config.toml
dataset = "microscope photos of single blood and bone marrow cells"
crop_scale_min = 1
rotation_deg = 5
cutout = 0.25
norm_position = "pre"
drop_path = 0.05
num_experts = 16
shared_expert = true
width = 256
muon_scale = "original"
warmup_steps = 200
Rows from block 3 of a small image classifier, named by matrix and row number. Rows with one number within an expert belong to one neuron, the router's apart. Each number is 500 + 25 x the weight over its row's rms, rounded and kept within 0 to 999. All counts start at 0. Numbers have three digits each. After the name is the row's rms in percent of the matrix's.
Before each expert's rows are labels from the 100 images, of 14848, where the router gives the expert most weight on average: "patch colour" is the nearest of a few named colours to the mean colour under the peak; "strongest on" is what is common among them. Only what is clearly more common there than usual is listed. The data: microscope photos of single blood and bone marrow cells. In brackets: how many of the 100, against the usual share in percent.
# router: slot weights (model.blocks.3.mlp.router.weight, 16x256, trained with AdamW), inputs 128-191
# up: expert up (model.blocks.3.mlp.up, 16x64x256), inputs 128-191
# down: expert down (model.blocks.3.mlp.down, 16x256x64, transposed), outputs 128-191

# expert 11
patch colour: pink (91 vs 22.9)
strongest on: cell type: artefact (39 vs 9.8)
router.11 097:495472496523474504514491506494513513505509547549488534492468480494453479522524525536543523497501487462528462491489486527491497501471492469493500514538498508538515540491475503486503500510505509
up.3 102:497440500481501526482510514499495482497508482511534509473525496462542450503518522508501478484515509502496493507541481503507510488507519502532456588486505493500575420499494445514559496508503498
down.3 091:544517499521512555500500544502498463504418469500465469500507501487469500509582411580528510500563499490494520479480506469493512496515487506512531497480515507485524511482535466501531500490500500
up.4 112:506499493535517539500491434526517495502520502526479502500500456509513550497486501521483523500512505500498479501500492574540498534510406501501461510510500501501456498499498474507509479497504505
down.4 114:513513493561514495500500541502502509529515482500463525507448468503515500518490504534554507500505489434423510490482488488506470503503448506490500466514507483500491523501477587536507500499500500
up.5 085:486493515495421467469500479499500500493492479507506480523498501490502544482501503468469505495507510510500495500521493520499518505523462509498505508490467497500503509509494488499507479500487486
down.5 089:540546510514509528500500506463499508518529507500496497512457465519477500488520467525534451500475512428545475509482493454501496542514499482466531509496497497506523549514509513517482500483500500
up.6 099:474502488503456507511497501495559499566573507493535500505499500512527516510500549486512549502502501497492426586504494511477429498463373504500498550498522493479477491498498494540490507536500494
down.6 094:489490501499498477500500551529501499531507493507512523465531492503505500495536499457539500500517525528508445496492504510513485453477491491527494535474487537567482475474442485493468500509500500
up.7 110:502498500495506524556516478533498509512480487552513498494497502479535510496497501498500496501491516536510504484501492591509437483516472509472489473447500507497428497507472515518527498499498485
down.7 098:507498515498496494500500536524501433462514470503460526502454501517504500509489514565484522500519463498487512490476497478511468475521494520505571507505506458479502510498489561506515500502499500
up.8 119:556605501510520509516514437501495532523496495519507477506512526471501430509501503495469476514548521501499483469490501474510534503455522495489518491528542500482500504499446423492504535505505498
down.8 122:505511564474472492500500515491499452491482495500499543526510512501489500488525450469484501500492498488474537504499484467496460485500477510534514516500493488491556506480485548506502500471500500
up.9 111:501570503500596518448497440495502529511497500461486521494499521493479484496482489501490499532513507474523497481481522498464550512474505500497501510496508488500423499510514511505495525489495512
down.9 115:433511502502505523500500501488500482470493521500497500491495443501539500499490537500505500500493527488453507502526500509465487459495514499563474495507511530509512518497498470494505500510501500
up.10 102:489459500468518518501475557502484514510511499463510534445500482528499507516507456489478524508492502496501487474492505494465450500494505495482507466517507494500480517540502551498495473501488530
down.10 101:491493502547504534500500466482498507523501480498448494483492558509478500503537509503573534500496478536404458544518514513440540460490509510576456528490527497457479512502479511479504500505500500

# expert 12
patch colour: blue (97 vs 9.8)
strongest on: cell type: promyelocyte (26 vs 6.4)
router.12 088:514528492476534505492469464524518473464465502488546559484507528497479511489449511469526479476455495507486499512465508500497480479532481452476474521514516511458474499469513518505522498469546525
up.3 104:471462500426460496502472557531445497469493499521479508517500500466471486497504502499554524504492535500500525490503517469516477506488499502507498523507494500500519523512505501495531490500508505
down.3 116:511527521496463529500500504500501546501450471501490521515513540500468500497511404493571511500470538490508525496491513479551493502498484503491482507438500501455459509463532532498496500467499500
up.4 111:461431502479499491505492450473500525500504476541538499517523501430499520499500499449549507487496507484499483500500503469522486513528527495500497490529494531500526519505500475469507507502504495
down.4 103:544499505515544556500500467497499515509489500500505481507500565492487500493485511488460494500547536534476519409487503488522533471511489498472497515540500496460514490514506514501451500508503500
up.5 107:516491527484477494504466441492536569500516519516501522487495602516509530518521516453452510510510491501507455500492478437491470524499505500502516467489517486503569526501516500499509515531500501
down.5 120:514502488509515490500500503487500522463502565499493496498524629509495500542490508515491496500470500490503456468487500472510507524497492504529497511555492495483531498524474507499508499497503500
up.6 109:420551510500491514467517446500425497470495467571497484504503498485514482488499497504502518500523501480499450488506499473528494483523549507500502467495500485503475504506500516473516462501515500
down.6 104:547517497506497516500500498543496552543473422500515548513474529502497500501496501473489502500487495508513589514486497502530511511498480497495461506478498488469476493479515587514493500500500500
up.7 095:444591499598531438503497561516497517523437498527492502435498502517499501496500478498467539499485483494499450548496511489514454500496419500500518449473510519500497534499500517513499501493501502
down.7 084:509522504485549446500500500450499410459512462501499467505408490494533500533514483524513531500456564606515537505521506492495528540500485503448508440519500495523500518478537550519524500499500500
up.8 084:457464509475523454511497495449468548520415503458495519507500497507486495488506505511491474501545598523506493449502507513484459493502501473503497546534474491502531519498476497488496498487496487
down.8 081:468430519506515473500500499479499517494501493502456514492492505501500500512455505549493497500495510417448593536501505487497493501497518501540469518512500501522475489512501518489505500551500500
up.9 085:435500500499526546505527493494535457494546493480500494495511503519504532512505500489478523500500499479501464476500488483509499496494517489453495497503416499513494494498488425498463525505501511
down.9 085:531426496455423533500500512466503452466543500499477573488510470500504500500459493442510520500484454451541525458517513480492475535503479494509502483559493491487480512478501497525515500485500500
up.10 081:502444521498495485506489494503514527494503503507507487500511500527579514494506541476445546514499488507498507501488495531489486520508539500480492501466536466500490409500515453537478450500520501
down.10 092:519469502504467447500500523485500484409498508500491494492516475502437500504451457537557528500505570493470536507482500523480503501479503501563481487514502499518502523520508462519540501481500500

# expert 7
patch colour: white (64 vs 23.3)
strongest on: cell type: lymphocyte (37 vs 15.2)
router.7 091:455516499512523461529457532506485515459472481515503488512498536472492474556506513493484522507498512553500506529536507473538494491447456512504524498528545513485476492482523547494481492534492483
up.3 097:427461498431501547548506491498451508443498515469498495482506486499501515501490500493516487474497481503531475511508501500497500512499481509530503475516485503500483486504491438492543512487503499
down.3 101:539503493503444514500500489527498440493511453498506569499494523502519500500481446528498544500560402520517463523548492529468492505531515498492451467509502468459512488505504520497507500499500500
up.4 089:498478505525460499459514528514519498500503495497501479482507489478423562428485519500472477519478481512493545511495488503544529512517493500497497549471493501500564474487521471465450534501465497
down.4 093:529489513495547456500500494455487506495497482500460440484458480499484500508509541507500538500495500482465576487463495499498498503514509515467496492461497514504500515479522506502584500506499500
up.5 083:530489505498447487508448478457501508496511510498508502503497496487500499453498492462490459497472494497497502499449502513495425508562434487479498493504509480502494515499495487494493517500502471
down.5 084:411443484465492509500500539497501456496419540500510480502505483513479500506485488540515471500410504450477498485475462497498541462511558499498461466524498492521512525457481481519500500507500500
up.6 096:523449500494547448486485488500485504448549504498506499504473491540488505489503500516498495524515494502485500467496509511471542487491509494537530500494521490503506408500481473555509529488502497
down.6 099:449501506517477500500500521504500491490539508500559512502496523501462500503530476518543501500471445493535420524490498500533449544486509507513476513498500501456530524528487543484470500466500500
up.7 102:473505489527560508475520484499497508496492512507513500486492508496499517491488499496451506492453502546530548520513495501511430485555505518489479428506505500493520531500501501500574516499491505
down.7 088:563518508503515551500500506442500507498491501500476554542494464498534500527494481446460491500507503455465525501527493476503480467509488497496500514519499437540535493564521481502499500497500500
up.8 112:570499492547510525522508463526537518517571500495500476501502503507500579527501553524504499494492498501522503508504494498545531474434486496473488509508532499478418528504504474518535543508500504
down.8 111:455482501523493469500500499434500521491500524502520459511494497491546500504524522544523503500545526483541483512484510487494498473495461497522494532531484519528515460489488501490515500524500500
up.9 093:488508502533421436485476489504502463516539498506487500498505501490495492501490504483468510496498500510489504475502500550525523506534486535518521463498467511500501499487503497539451330494508503
down.9 085:508469505492512517500500512505502477545509549496457558499512509506511500506460468483488486500439501502461484448492495493475496523522495519579528513522499520502510545499474500517512500487500500
up.10 099:493414500501503498526465510509497515416503505493503483523496497522518525492494476469547511528496492517501497509572505493499587470499640505486500560499497490482471473500529560523498539500500512
down.10 113:558493500501512471500500485507500497498507492500539501497435460491541500504502514472578500500485479490520464507520497555553535502510498489489410492489514485497500562502527529545520500497500500

# expert 9
patch colour: pink (71 vs 22.9)
strongest on: smear: peripheral blood (81 vs 16.2); cell type: eosinophil (29 vs 4.2)
router.9 109:540487500519507509536515531532520485535544535488541472482541497536487464504502487526497506523556536483455506507529541435526481495455469462525513489493510524519493503477464525526484501527500496
up.3 104:485505500499475503454506540498489499477559500505508491502500501557517488509500489520489464467525426496480498544460496515506462556575494509513503512496497463502506497478526503483496491502502500
down.3 104:478524469500483462500500509487495478500503473502493442492548504475512500492493500514533484500419533600397474496484494512530544465508499501469496534438500501501518539462498504503461500504500500
up.4 116:461450495533445507498508547492536473476504514478510496500501492502481494491493522510544531460449414504504528501501502551480482515453515490531486508493500479500522499493513484518499434500497511
down.4 110:558498508500494484500500551564493508500524499500487491504494512499498500495522450499497502500465526553486468495519522500477512468507502505476470499480502497521515493511493477508474500502500500
up.5 104:425485508425538496512467498510503488492526488537542498524485501470479494514485500494480472532509496499500507502468501400513489494514502508503500455498483499503457502525504536445478495520500502
down.5 103:536466505484458528500500503513500498494461520500458496499456468500468500493512515529500510500541504496479492465507502506557510502487566510404501477516509467475490468487505495490518500490500500
up.6 110:535459500484416468512526583524491500534502500509448482538500456509489490485500526562482501516504520524500508463508517433474497504464471502512521521529519525499514500491480470541539500500508495
down.6 113:538544499498523497500500502534500525490496461498476480495505495501487500478496512495496485500536492506581554471517483495519499446502547501482441550480510512450504527526551512478458501509500500
up.7 097:498568502500479504488503516503508490529523490469504480500500496468507482497501536491426503535530508498509484481509511500549452499483473488519471571524515519500445497500510463501501566500501505
down.7 095:463512490500498442500500498508499497521472501500553462504505458493517500503542516493504485500472467515523500508479517515472505443488535485496503548514493493600514496494502489495512500487500500
up.8 113:535477505484571500473490429468533515487542523499499564470519513472503501503501501494501540503536493483496498526504495516501484537526496500490501464490501502490481491463516475522496517499500505
down.8 101:466491514502503525500500514464508497541512564501502518501487531486497500498500515457495485500516469499491502507528496449528499472481493488507503498467501460497492498480439490572516500501500500
up.9 099:466472506490496531450514477517544522500553499546486501500437489543503494483512500518521491484533493441509461538528474489486457429469506539507498485504496494502493502511461504502514484509501492
down.9 099:438507528507523444500499525508500496504469515501504453501407489503500500494475494492521508500493477502517481511521510489503491540508490503570518505502501480492522488494497463504481501509500500
up.10 098:497436499519543508501531552533524463502493502470498518479499490563500500445495503514499481493478521500493469520521500508491545487516519465496495479491601506498499512514480550496475495476499518
down.10 105:516503488519504506500500542515497512460528476500505559469511501506495500480467454456550494500497538550490496498499516465501561578500483501557474514473504503464521500559445476493474500484500500

# expert 1
patch colour: grey (60 vs 22)
strongest on: cell type: erythroblast (34 vs 14.3)
router.1 103:519461470475486477489465478528504521463525469480500498474464506487455519498482485505471538505470498498485545516502518460480468462487519505516517501505519476545490491548510506484467494464499519
up.3 105:485505512488509524497496517507572496467517509457499495490511480491476502500514501449495494549518484511498504498494516500545519489504526485499480438521462535499496512500451464485505489503509500
down.3 092:545524499497536572500500480542498444469506458500447518507553518483525500477456474505506504500534484568516468492539526467502484474512513482506526512533501503455491515463506495522499500489500500
up.4 109:498518461543505508448510531546537507507532495524504505513506449499494509552497501531520516479498502500499487531511500536507495483499474500486501471535496505500453502500489413530479508507503494
down.4 110:537499543489511513500500539486499500515579483500500523483483530499568500501424507537463513500515475493491512509519506509512509468500504503437474541528500470483433500461509553484498500505500500
up.5 099:570516489461497495499532517515476519443515505498456519500498479516477488524514499495504500563496533500530480502505499537494511500492420510505500540497507469525490496493462470516457515506494500
down.5 095:521506487488531497500500447470500539529506540498526511498463483493582500480467511510470517500517484481501553501524501477486529449494491499450516510525475504519484507522540498500524500503502500
up.6 089:540506498480462522505432523543474496498506498491502496490507511499468495504479512500514533465499503503498496509494501422507507522495597512504506505443488536484521517506500538497448487534498500
down.6 092:509507514485506438500500500397501483498500476510563505519496507500490500494526475482497481500482520542538572513504514468503506521484502494541542512533499531563496441549485489465542500522496500
up.7 098:484524522500574532464529523502521503509463525492479492503502468496500473471502491494474478484532475519499530493495519461510447469484547484525507501495472498493544503512436570463558528502487487
down.7 100:566499494456472520500500506512491482553492438500555485491483460494487500525469438529496509500532461513524590485497537531466527519472507514506497473512504518471520479480453416503539500496500500
up.8 100:437501527442469535483489503492495522466475490462505484520503483504496508539487499495545498481501479501520496513490500503473496525487568517501501477488544496500573521506524510439495439496495496
down.8 098:546503516497509497500500477490500452458504466500457464510568524498501500503458519437465501500502497515507523524492502485515495477503509517479495487467516539529504491485520450490501500480501500
up.9 107:496538489489548550443462499485491481500484492516459524449509531472499500474515504483509511510516498498495472483453530479482488515505459478551498473433456473501520488496494496556474508499502509
down.9 101:555498513483507545500500539499502560517545563500512462510490498497456499507485447484514502500508499537468482499495524507436503460495485492496522468461496502472506527497445474461485500500499500
up.10 106:521497501491516499509557521502503507525592504491512505534501466544502501518506499495501525509523497494485468510533495525484485501477463493510502551469521475500472569511501414449490464495495522
down.10 103:516540507500508534500500477480497499503483460500471519500475565500509500499500517481507487500429568495574512515495501482514501578498538500438570543535501507501484522507490484491514500499500500

# expert 3
patch colour: purple (81 vs 20.1)
strongest on: cell type: artefact (78 vs 9.8)
router.3 089:465512521512460506519468507475511459454517491545517533514488503462458543501488497499526513484453446457517451497469493538490504518478509473496528520531495491492472516485498520473471478539531482
up.3 100:468520497522485497487516555452489470495575497472484493450501500462504430498500503504491485504460478500511511498476503536495518499492500505496501452476544487515565490520506423500447497501496498
down.3 091:441461503500475471500500492538498506513533492502510484502546486488537500501496497567444552500503462498476526501471486497474498509497465504423516505486489512495499494473588525513503500498500500
up.4 092:482414510485475500505529495512554493497520498477503498551500512520500507480515500503495542500490483509471517504531493505460499454529437501496450577513512510500567514503489519537543524490498525
down.4 105:471513503553500507500500525499506499505495474499502432500540506502537500488488565455423497500462492493524525505531501506510524496489506486523476479480503500497495518510495541478508500513504500
up.5 095:528501496501562500501490533492496469499453501499526477486500510529498443516501507466540535460498498508497474495494457515457457539502568502496499448489499494499494493522501501433501547509471501
down.5 099:565499509490499510500500506517499469541511472500509477523443510500528501489509504528560486500508473504505486499473494503454448499507504500517487485483481492517525495478529489494492500508500500
up.6 096:546439505546446513463500506501523527500472499485498509502528529449483515449494502538548469493510471496500488531495499483516561558509502508502464518506522492493602563496503493459501563496464499
down.6 094:541550494487517507500500563482500513491495521500499471503461520495472500500483494496487478500537538463496514505455493510465515505514501501530468469447481480432511510467516482483510500496499500
up.7 095:516457505509410515526502495498570519501497499502524504491497487492477489485505502518489468499500528497500536480500480495544511478534496503512477554499493512500569514504512496476509499489494481
down.7 099:470498511519498494500500499562501535586446472501497491501497524495524500499507501515490485500519519469491484500503507485503492504512498501505559519482499494501507501508499505458494500491500500
up.8 101:490508500464501501528500466506457475481505502500509513501538507573482496526507517467504509515496511524491430532486497550552489501493421500502514502489511500501496476496500421461512509508525500
down.8 095:574469498526489508500500480475502520526467491495424509482528470517497500497504462512474492500541443531520520498535496488535499492492491492527472486443498560496484527492507552520454500508502500
up.9 091:489498500518418473498498535512500522495519503440491500509504500537519437486502504502505506475496499499491486494539500557474487503518501450478505420535492498497487506481492498522499528500501501
down.9 096:510475492506511561500500537519499557440463486501544514491497556494511498500461514507490515500500514525537541496464502497506472497503494507504461523507496521496517486475496517459486497507500500
up.10 085:567523498512515470498496505490505493485527501471468510461500527491506498473549508505490501489507489489464500518483514504524518525516529498502502462465466523489528530495494451465445509503500489
down.10 087:482487494504467535500500512525508494483490480499523480495503526496470500493494500506537495500472506503549475499499479488491523540511485504536444499500506495431503508477568493576517500468500500

# expert 8
patch colour: white (51 vs 23.3); pink (48 vs 22.9)
strongest on: cell type: lymphocyte (41 vs 15.2)
router.8 102:463471496491504502524468531452545496458478510533547480486517524470484519465525533520505502506495471449464527490487491505502502505512506510516525535487510463493525468493497509465483497550527525
up.3 092:503496505490547495464498485514552536487546480513507530473503515561500488503500490487477476500521515483508480524510478494486553502471515507500492438519514504492506472500496536501517502492463500
down.3 092:521522507496510535500500526472502439512560494502503483478499501499525500481504559577547515500484477435526511500534460482479560541513486506508507505524503493448495477468503501527535500495500500
up.4 115:423483482545498518510509547528507496499559485495495500492538472534495505536501478491502495481535489500501529459504510494543449506500550490477487505535510517492499500503513555434469465501500504
down.4 110:440478513498495495500500542445498557439507499500507489504453480500497500511503550461531526500503524503500462560511510513524473499491445500529472504481501496480491450465523574486537500502500500
up.5 121:536520516531481494501486455455534537506515496496500526500517536498500526505504512492448475483507494512499450483498500417499506506473495480495517500493531509502499567481517471502526491541500491
down.5 137:497539526498495528500500485494499525475494509500448529501498504530474500514489455506432496500501499459573538497494498498499516487500503502502492488512517512434502505542522475498502500489500500
up.6 109:574468498474489485508505499509474525492589502484491522487483487450506506484497464474498572524501498443477520551499492503508443505481474503476499504543456525500567477499503500500489442487485506
down.6 098:468449467501481507500500513458501481519462510500457464499499449502504500499558495440506499500514459545550512494551493528483500560484524500489535527535500519499483437469481478495505500526500500
up.7 095:503571500523406537471521452507482538475502489531503530499496522515501497520502495496501505455500472487518500468513515497480465470517519489499467494518510468483527523476518544503537455518500499
down.7 091:541455491501496524500500476489499486493441496500521481493501524499470500531530507532467503500518444530538492548441499523509470558514516509493490549493497515463508421470494496501519500471500500
up.8 100:521485500520520488499516503489496528519507503500506512497499530495534491489491497497514503510494500473493518489463506501495496512533498467492507558510458522520512562481506508504485497515525500
down.8 094:486521495500491544500500533494500561503473458500469514493435478495510500489503450460553541500482434522460491501502521534489489495500502511473481485512504501484531543502489548480446501485500500
up.9 106:576455501495509523489530500483500559500494503467526504496503500486508484509502497506493426540573508516494538500494503565507536506501509479473500556496493486510501473498519495487499489500502514
down.9 096:502519498516478510500500443528499532499500481501455548502480503504572500533473424487487526500527472405461513525487508516487448479520465493499508486501501482516469491506523501496458500503500500
up.10 100:503522498517503518499523503492485509523499489506511529498499509502494498518511517501497493513500487519522500551491504473480520487472476499512493512479457497500479522491503587523462449495496521
down.10 102:507516440497490482500500457484500514478517540500523510503481499497469500491568501490555486500514507529499548489515508526469506484491478501472436495530486499500499483505460497504493500510500500

# expert 10
patch colour: grey (75 vs 22)
strongest on: cell type: artefact (26 vs 9.8)
router.10 090:473486507522463469521445473522536477498484511482498545500481491476494489482471520462522506472465481491496460527506468496544481528540452460470514490492532515498479539537538520498448490485466526
up.3 080:519505494473506485519502516481513539447521445484500505497496513484499423505500491476500458539466490489504496522496484459513493525524485508470490446527501496508516533500537489497478483499495500
down.3 082:479503507439497509500500485453495555482498445500515488494441563501494500496519514499482527500480499476449500523498480534491503418501552505497523468556490474542505502473480556447526500509499500
up.4 112:486499508492502575508506488510501465504488492517580502485497530542532463500501495495422551501522519514501500502609514444504500463532491500509507468503469500500453503501509550497497399509499503
down.4 109:481474506522487510500500498498499496493522560500474477500562559500538500496510500496424522500443463545557507488517490521497539610495482498498531519515493508478499495517484506499514501500499500
up.5 098:505480494483462498493476530526491482495387500518507510478504487493498511487504498500543513484502501492501493549448500482501527484454500513503500505482537502495489499502521506512481502477491533
down.5 103:507450505507513497500500477504501581501474487502498503508485460504516500490541469516458494500524507474489507498499489499467525500501498494447571512479499509431505508443510466508490500485500500
up.6 100:482497498453502448518461528538491511485495542529493524501501498500506566513500469468487499478503522510496476505517485499492549500528474506518500531522469578496502446500439505542530436498500510
down.6 094:469503502533536506500500510508500531480526487501487496498517472482469500503504546510411482500474548563527518521468498506502517463495499504486482503526497498529530525491461505538501500501500500
up.7 095:498502501561514508492503518485528494499513505496538526507517494543486510486492544505499521505500504477500524475528503534511480494497514495500491540501534463504499465508510536513500487504498499
down.7 102:525501504494490514500500487497498480510455444498524486500486545509429500474502494499572498500470513504498457495444519501501504508493510514567465479479503524510504518514470499514499500457500500
up.8 117:560494504535497508500530495508536509526524501458500491499500454561493581487502500526492500508507501500500495496551504537524578504463479500524501533514500525499511458500469496488483497508496496
down.8 111:495508500491480449500500540505500583498504456500549533506457465495474500486479508493527512500466503477556498518515497493502483502486528500534476522496502503497503532501517520513489500491499500
up.9 096:520511499506485496519521496494505502521487496480495471513496500483502488550498494530486366501503503507522497515503500530500500512432492501499499497516469477500509497527509454494482641485499502
down.9 088:478532480506436495502500442476499504489517493500510503498542463497525500473482506451462546500478504468507544514524528498492468560498543499481470503536502480473484495467481548504524500507500500
up.10 094:491461503475497471516442543504472493505503498514493498499510492485499501524498522530502585500540495483502484503518502479497429482478500491495504485497496485500476511499518513493494499500514494
down.10 094:482459508466516481500500535529497483461485518500494529506486492519523500512511476495520534500460537499502471537466484497540499555503501500492526479523515515469487497464506579502489500511500500

# expert 4
patch colour: pink (49 vs 22.9)
strongest on: cell type: segmented neutrophil (54 vs 20)
router.4 117:505530533477515467523482487484488531496536483520530512518462521523512461491515474517486500519509520464500499478500563437500495508443457507487544503506495492506472484504503527504470509531492490
up.3 122:482539499428482487495511499489497481487507502473531506523499502502502505497469515492514458505490506511505521557516500483489434529500448506519486630485500494519573514519505463476516506499485522
down.3 106:505490493500529454500500492498499540509541528500448470512524518506498501500533504519525502500546507511515483513492471512505495489460482482524539543466501479473486458486492458535494500494501500
up.4 091:461475501518437545466444540501500495478466495559504566487501476442503460515546518488617534515471489517500495499451501507498543475500507500508517430519521495501528501507496497491481503525508548
down.4 105:462502515499523473500500506530499525540438556501520530482535545499466500477510475491563502500520477503492463444536484499492514496497543498476508501501497504496514511520479511466480500512499500
up.5 080:518502514480467530471518497510505498571522478495489499500490502447512456500515500500501521556569500513461478500500502553502526502460499500491508416509504517499517494521505523514470578523498484
down.5 095:503465482498486474500500506536501500508446475501456554468558525479511500502484530482482513500454608473571572476469504525498490505497468523561523550505500511482516522498491482496498500503500500
up.6 112:541544499517523504501545473500535498483528462424537498513509484530485533514472480481484494475511492478502515507511514549503504495489499495510509546516506484509444501485504514506480493501501499
down.6 105:435453502497505500500500520514501505504553510500451459524467483501519500468462497470481499500501546430500578521508501500502502556505488502533467509493495502573526504521481542470488500504500500
up.7 101:426487502462505506493501560482528510525504510500499502499498541526494553558529501450487484509499501468501501469496459446558519496524511508499516491543468501500513513499501523520504504497511483
down.7 106:484516475508559472500500554467499522551523556500566500499436516475494500493449527453538501500514478548488488506527502520506485478496501498481497456527500496518504452501501484423504500512500500
up.8 109:454544500508495464508488531564485508491531483514473493490473551535500460487500498504542516489506551526508511479526512501465550471510460497506566462493499501464511464494499494525501554509501480
down.8 102:505509506529474529500500450553499481487484533501592506505500485485544500535497430467473498500514462488481536500477505497499516526487462492418540510525503510503487492487497471542465500482500500
up.9 123:402484496487465537530487508489514478493551500526498495490498528511506508501499497448504542500516460488461486499404465500520463529512436513498524470561458531499536504493496486521496493499500482
down.9 118:480512502530524484500500501500504518470472479499470492494453495496555500498520444536512499500498517505484524483510488493461500503500491510498500478518500494490503489593518528441505498497500500
up.10 109:461496500514486519532522461544553486501532526508518520471522500498452503482507501501498494565510499520501507551508516505522499500490491499454479540508467494500500531493514494452487476520494585
down.10 092:466477504465575447500500508499498519513480477501521475541475505522524500528413449516476504500464533431506509506523514446511479499507469501519579508547513501504498516471493522463481500502497500

# expert 15
patch colour: pink (78 vs 22.9)
strongest on: smear: peripheral blood (96 vs 16.2)
router.15 107:533536490545465483540475522515538489500500493529514483470531533499471522515522482487484516520529542450512486494479494484491507498450479468486534527534519484513477497482492493529477499544527480
up.3 100:477405494487496516472538501500454502495470500499501519497497500500499501501501484499493496501500448496496514482479500495516536470528616501500498496545478476489492466500500507485482551498494494
down.3 100:539633497518484511500500504515493484463480481500518495508478478506493500487529477505507500500470499520452553471594505478502498539501501493489493501484500502505546516396508499498502500502498500
up.4 086:579482503532438529509534423527503520509512506500505496504501564465505475496500492507473404500533462501523542487541500494559469502523457502462486506531501471490500511484506494495557510510499502
down.4 092:502436494524476510500500496487500476505479458499546486498526571496510500471519554504453530500562548487482500467472494499537495528476475496487545493459500503492513489469502538482504500479500500
up.5 099:535492514495478465447513513497471494451515500521503522499498479507484517525514503516497470486545491501502470497471495520503487499397558517498516452506509502510500495495490474491480499498500521
down.5 092:429513482509539480500500451506501486478477469499500490500513511489490500510537534445466470500574515549490520458507501503499452506475510503488485432498504536475486502516519556485483500488503500
up.6 087:597445503557522487474507526502528502516502500499494486490505477496496455486513513512477499501492517495480499465522489464489529543497500500542478459519477545507533515508484497496527513487500499
down.6 090:406529503506497509500500503536499484513495500499491517504506502490522498508485490464487502500511545449536458538582514516505513508500487510476497487484503514512520485463518493519474500506500500
up.7 109:523492520527491500496510505500511498513501504519500487512507527483510551529505517492525485494482490497488494498490522490557492483516569472500502407497593513491444500500509499451500500501510489
down.7 112:533496520493499515500500508507503479512499518500498502502491554513532500535501497459487505500520502499508500498535500509506511492527542500517504507523501487442503453501510551492516500484500500
up.8 090:508526500484457485438502523498505489495495500502459495469477491572499518546500479499498521447504497502489546472490501550518501434500489490490485487567521498488424535499488500502552440476550501
down.8 092:502496508504482471500500516500497530469483507499525504497505518505506500524459503552532520500529489474517426475527477529501522503514554509472421512535505528517527527518480489510504500503500500
up.9 121:458450516507506502501550512492503495479511494525457501503500525510525517505500508522489518471521502502501455486505456457455493520518504507509504498498498503514463531485498496498503492485502497
down.9 114:496513492522525521500500548498500516440505495501449432502517501495489500499515411522480505500528472524548506504467504496506496488484503496529436505526500531500495512520466498449481500500500500
up.10 112:461501517475523500489500468502480507572480495508478522477485503543533451499504524530496504495537500513457527469522516457497506468507509507494500541544531523494474507496521520471547486485501515
down.10 123:495487490500455477500500508577495486428501509500568504498509553498476500478479475508458515500483530421424524490495500503483486546513506526422469512497499473486522500491509560518478500494500500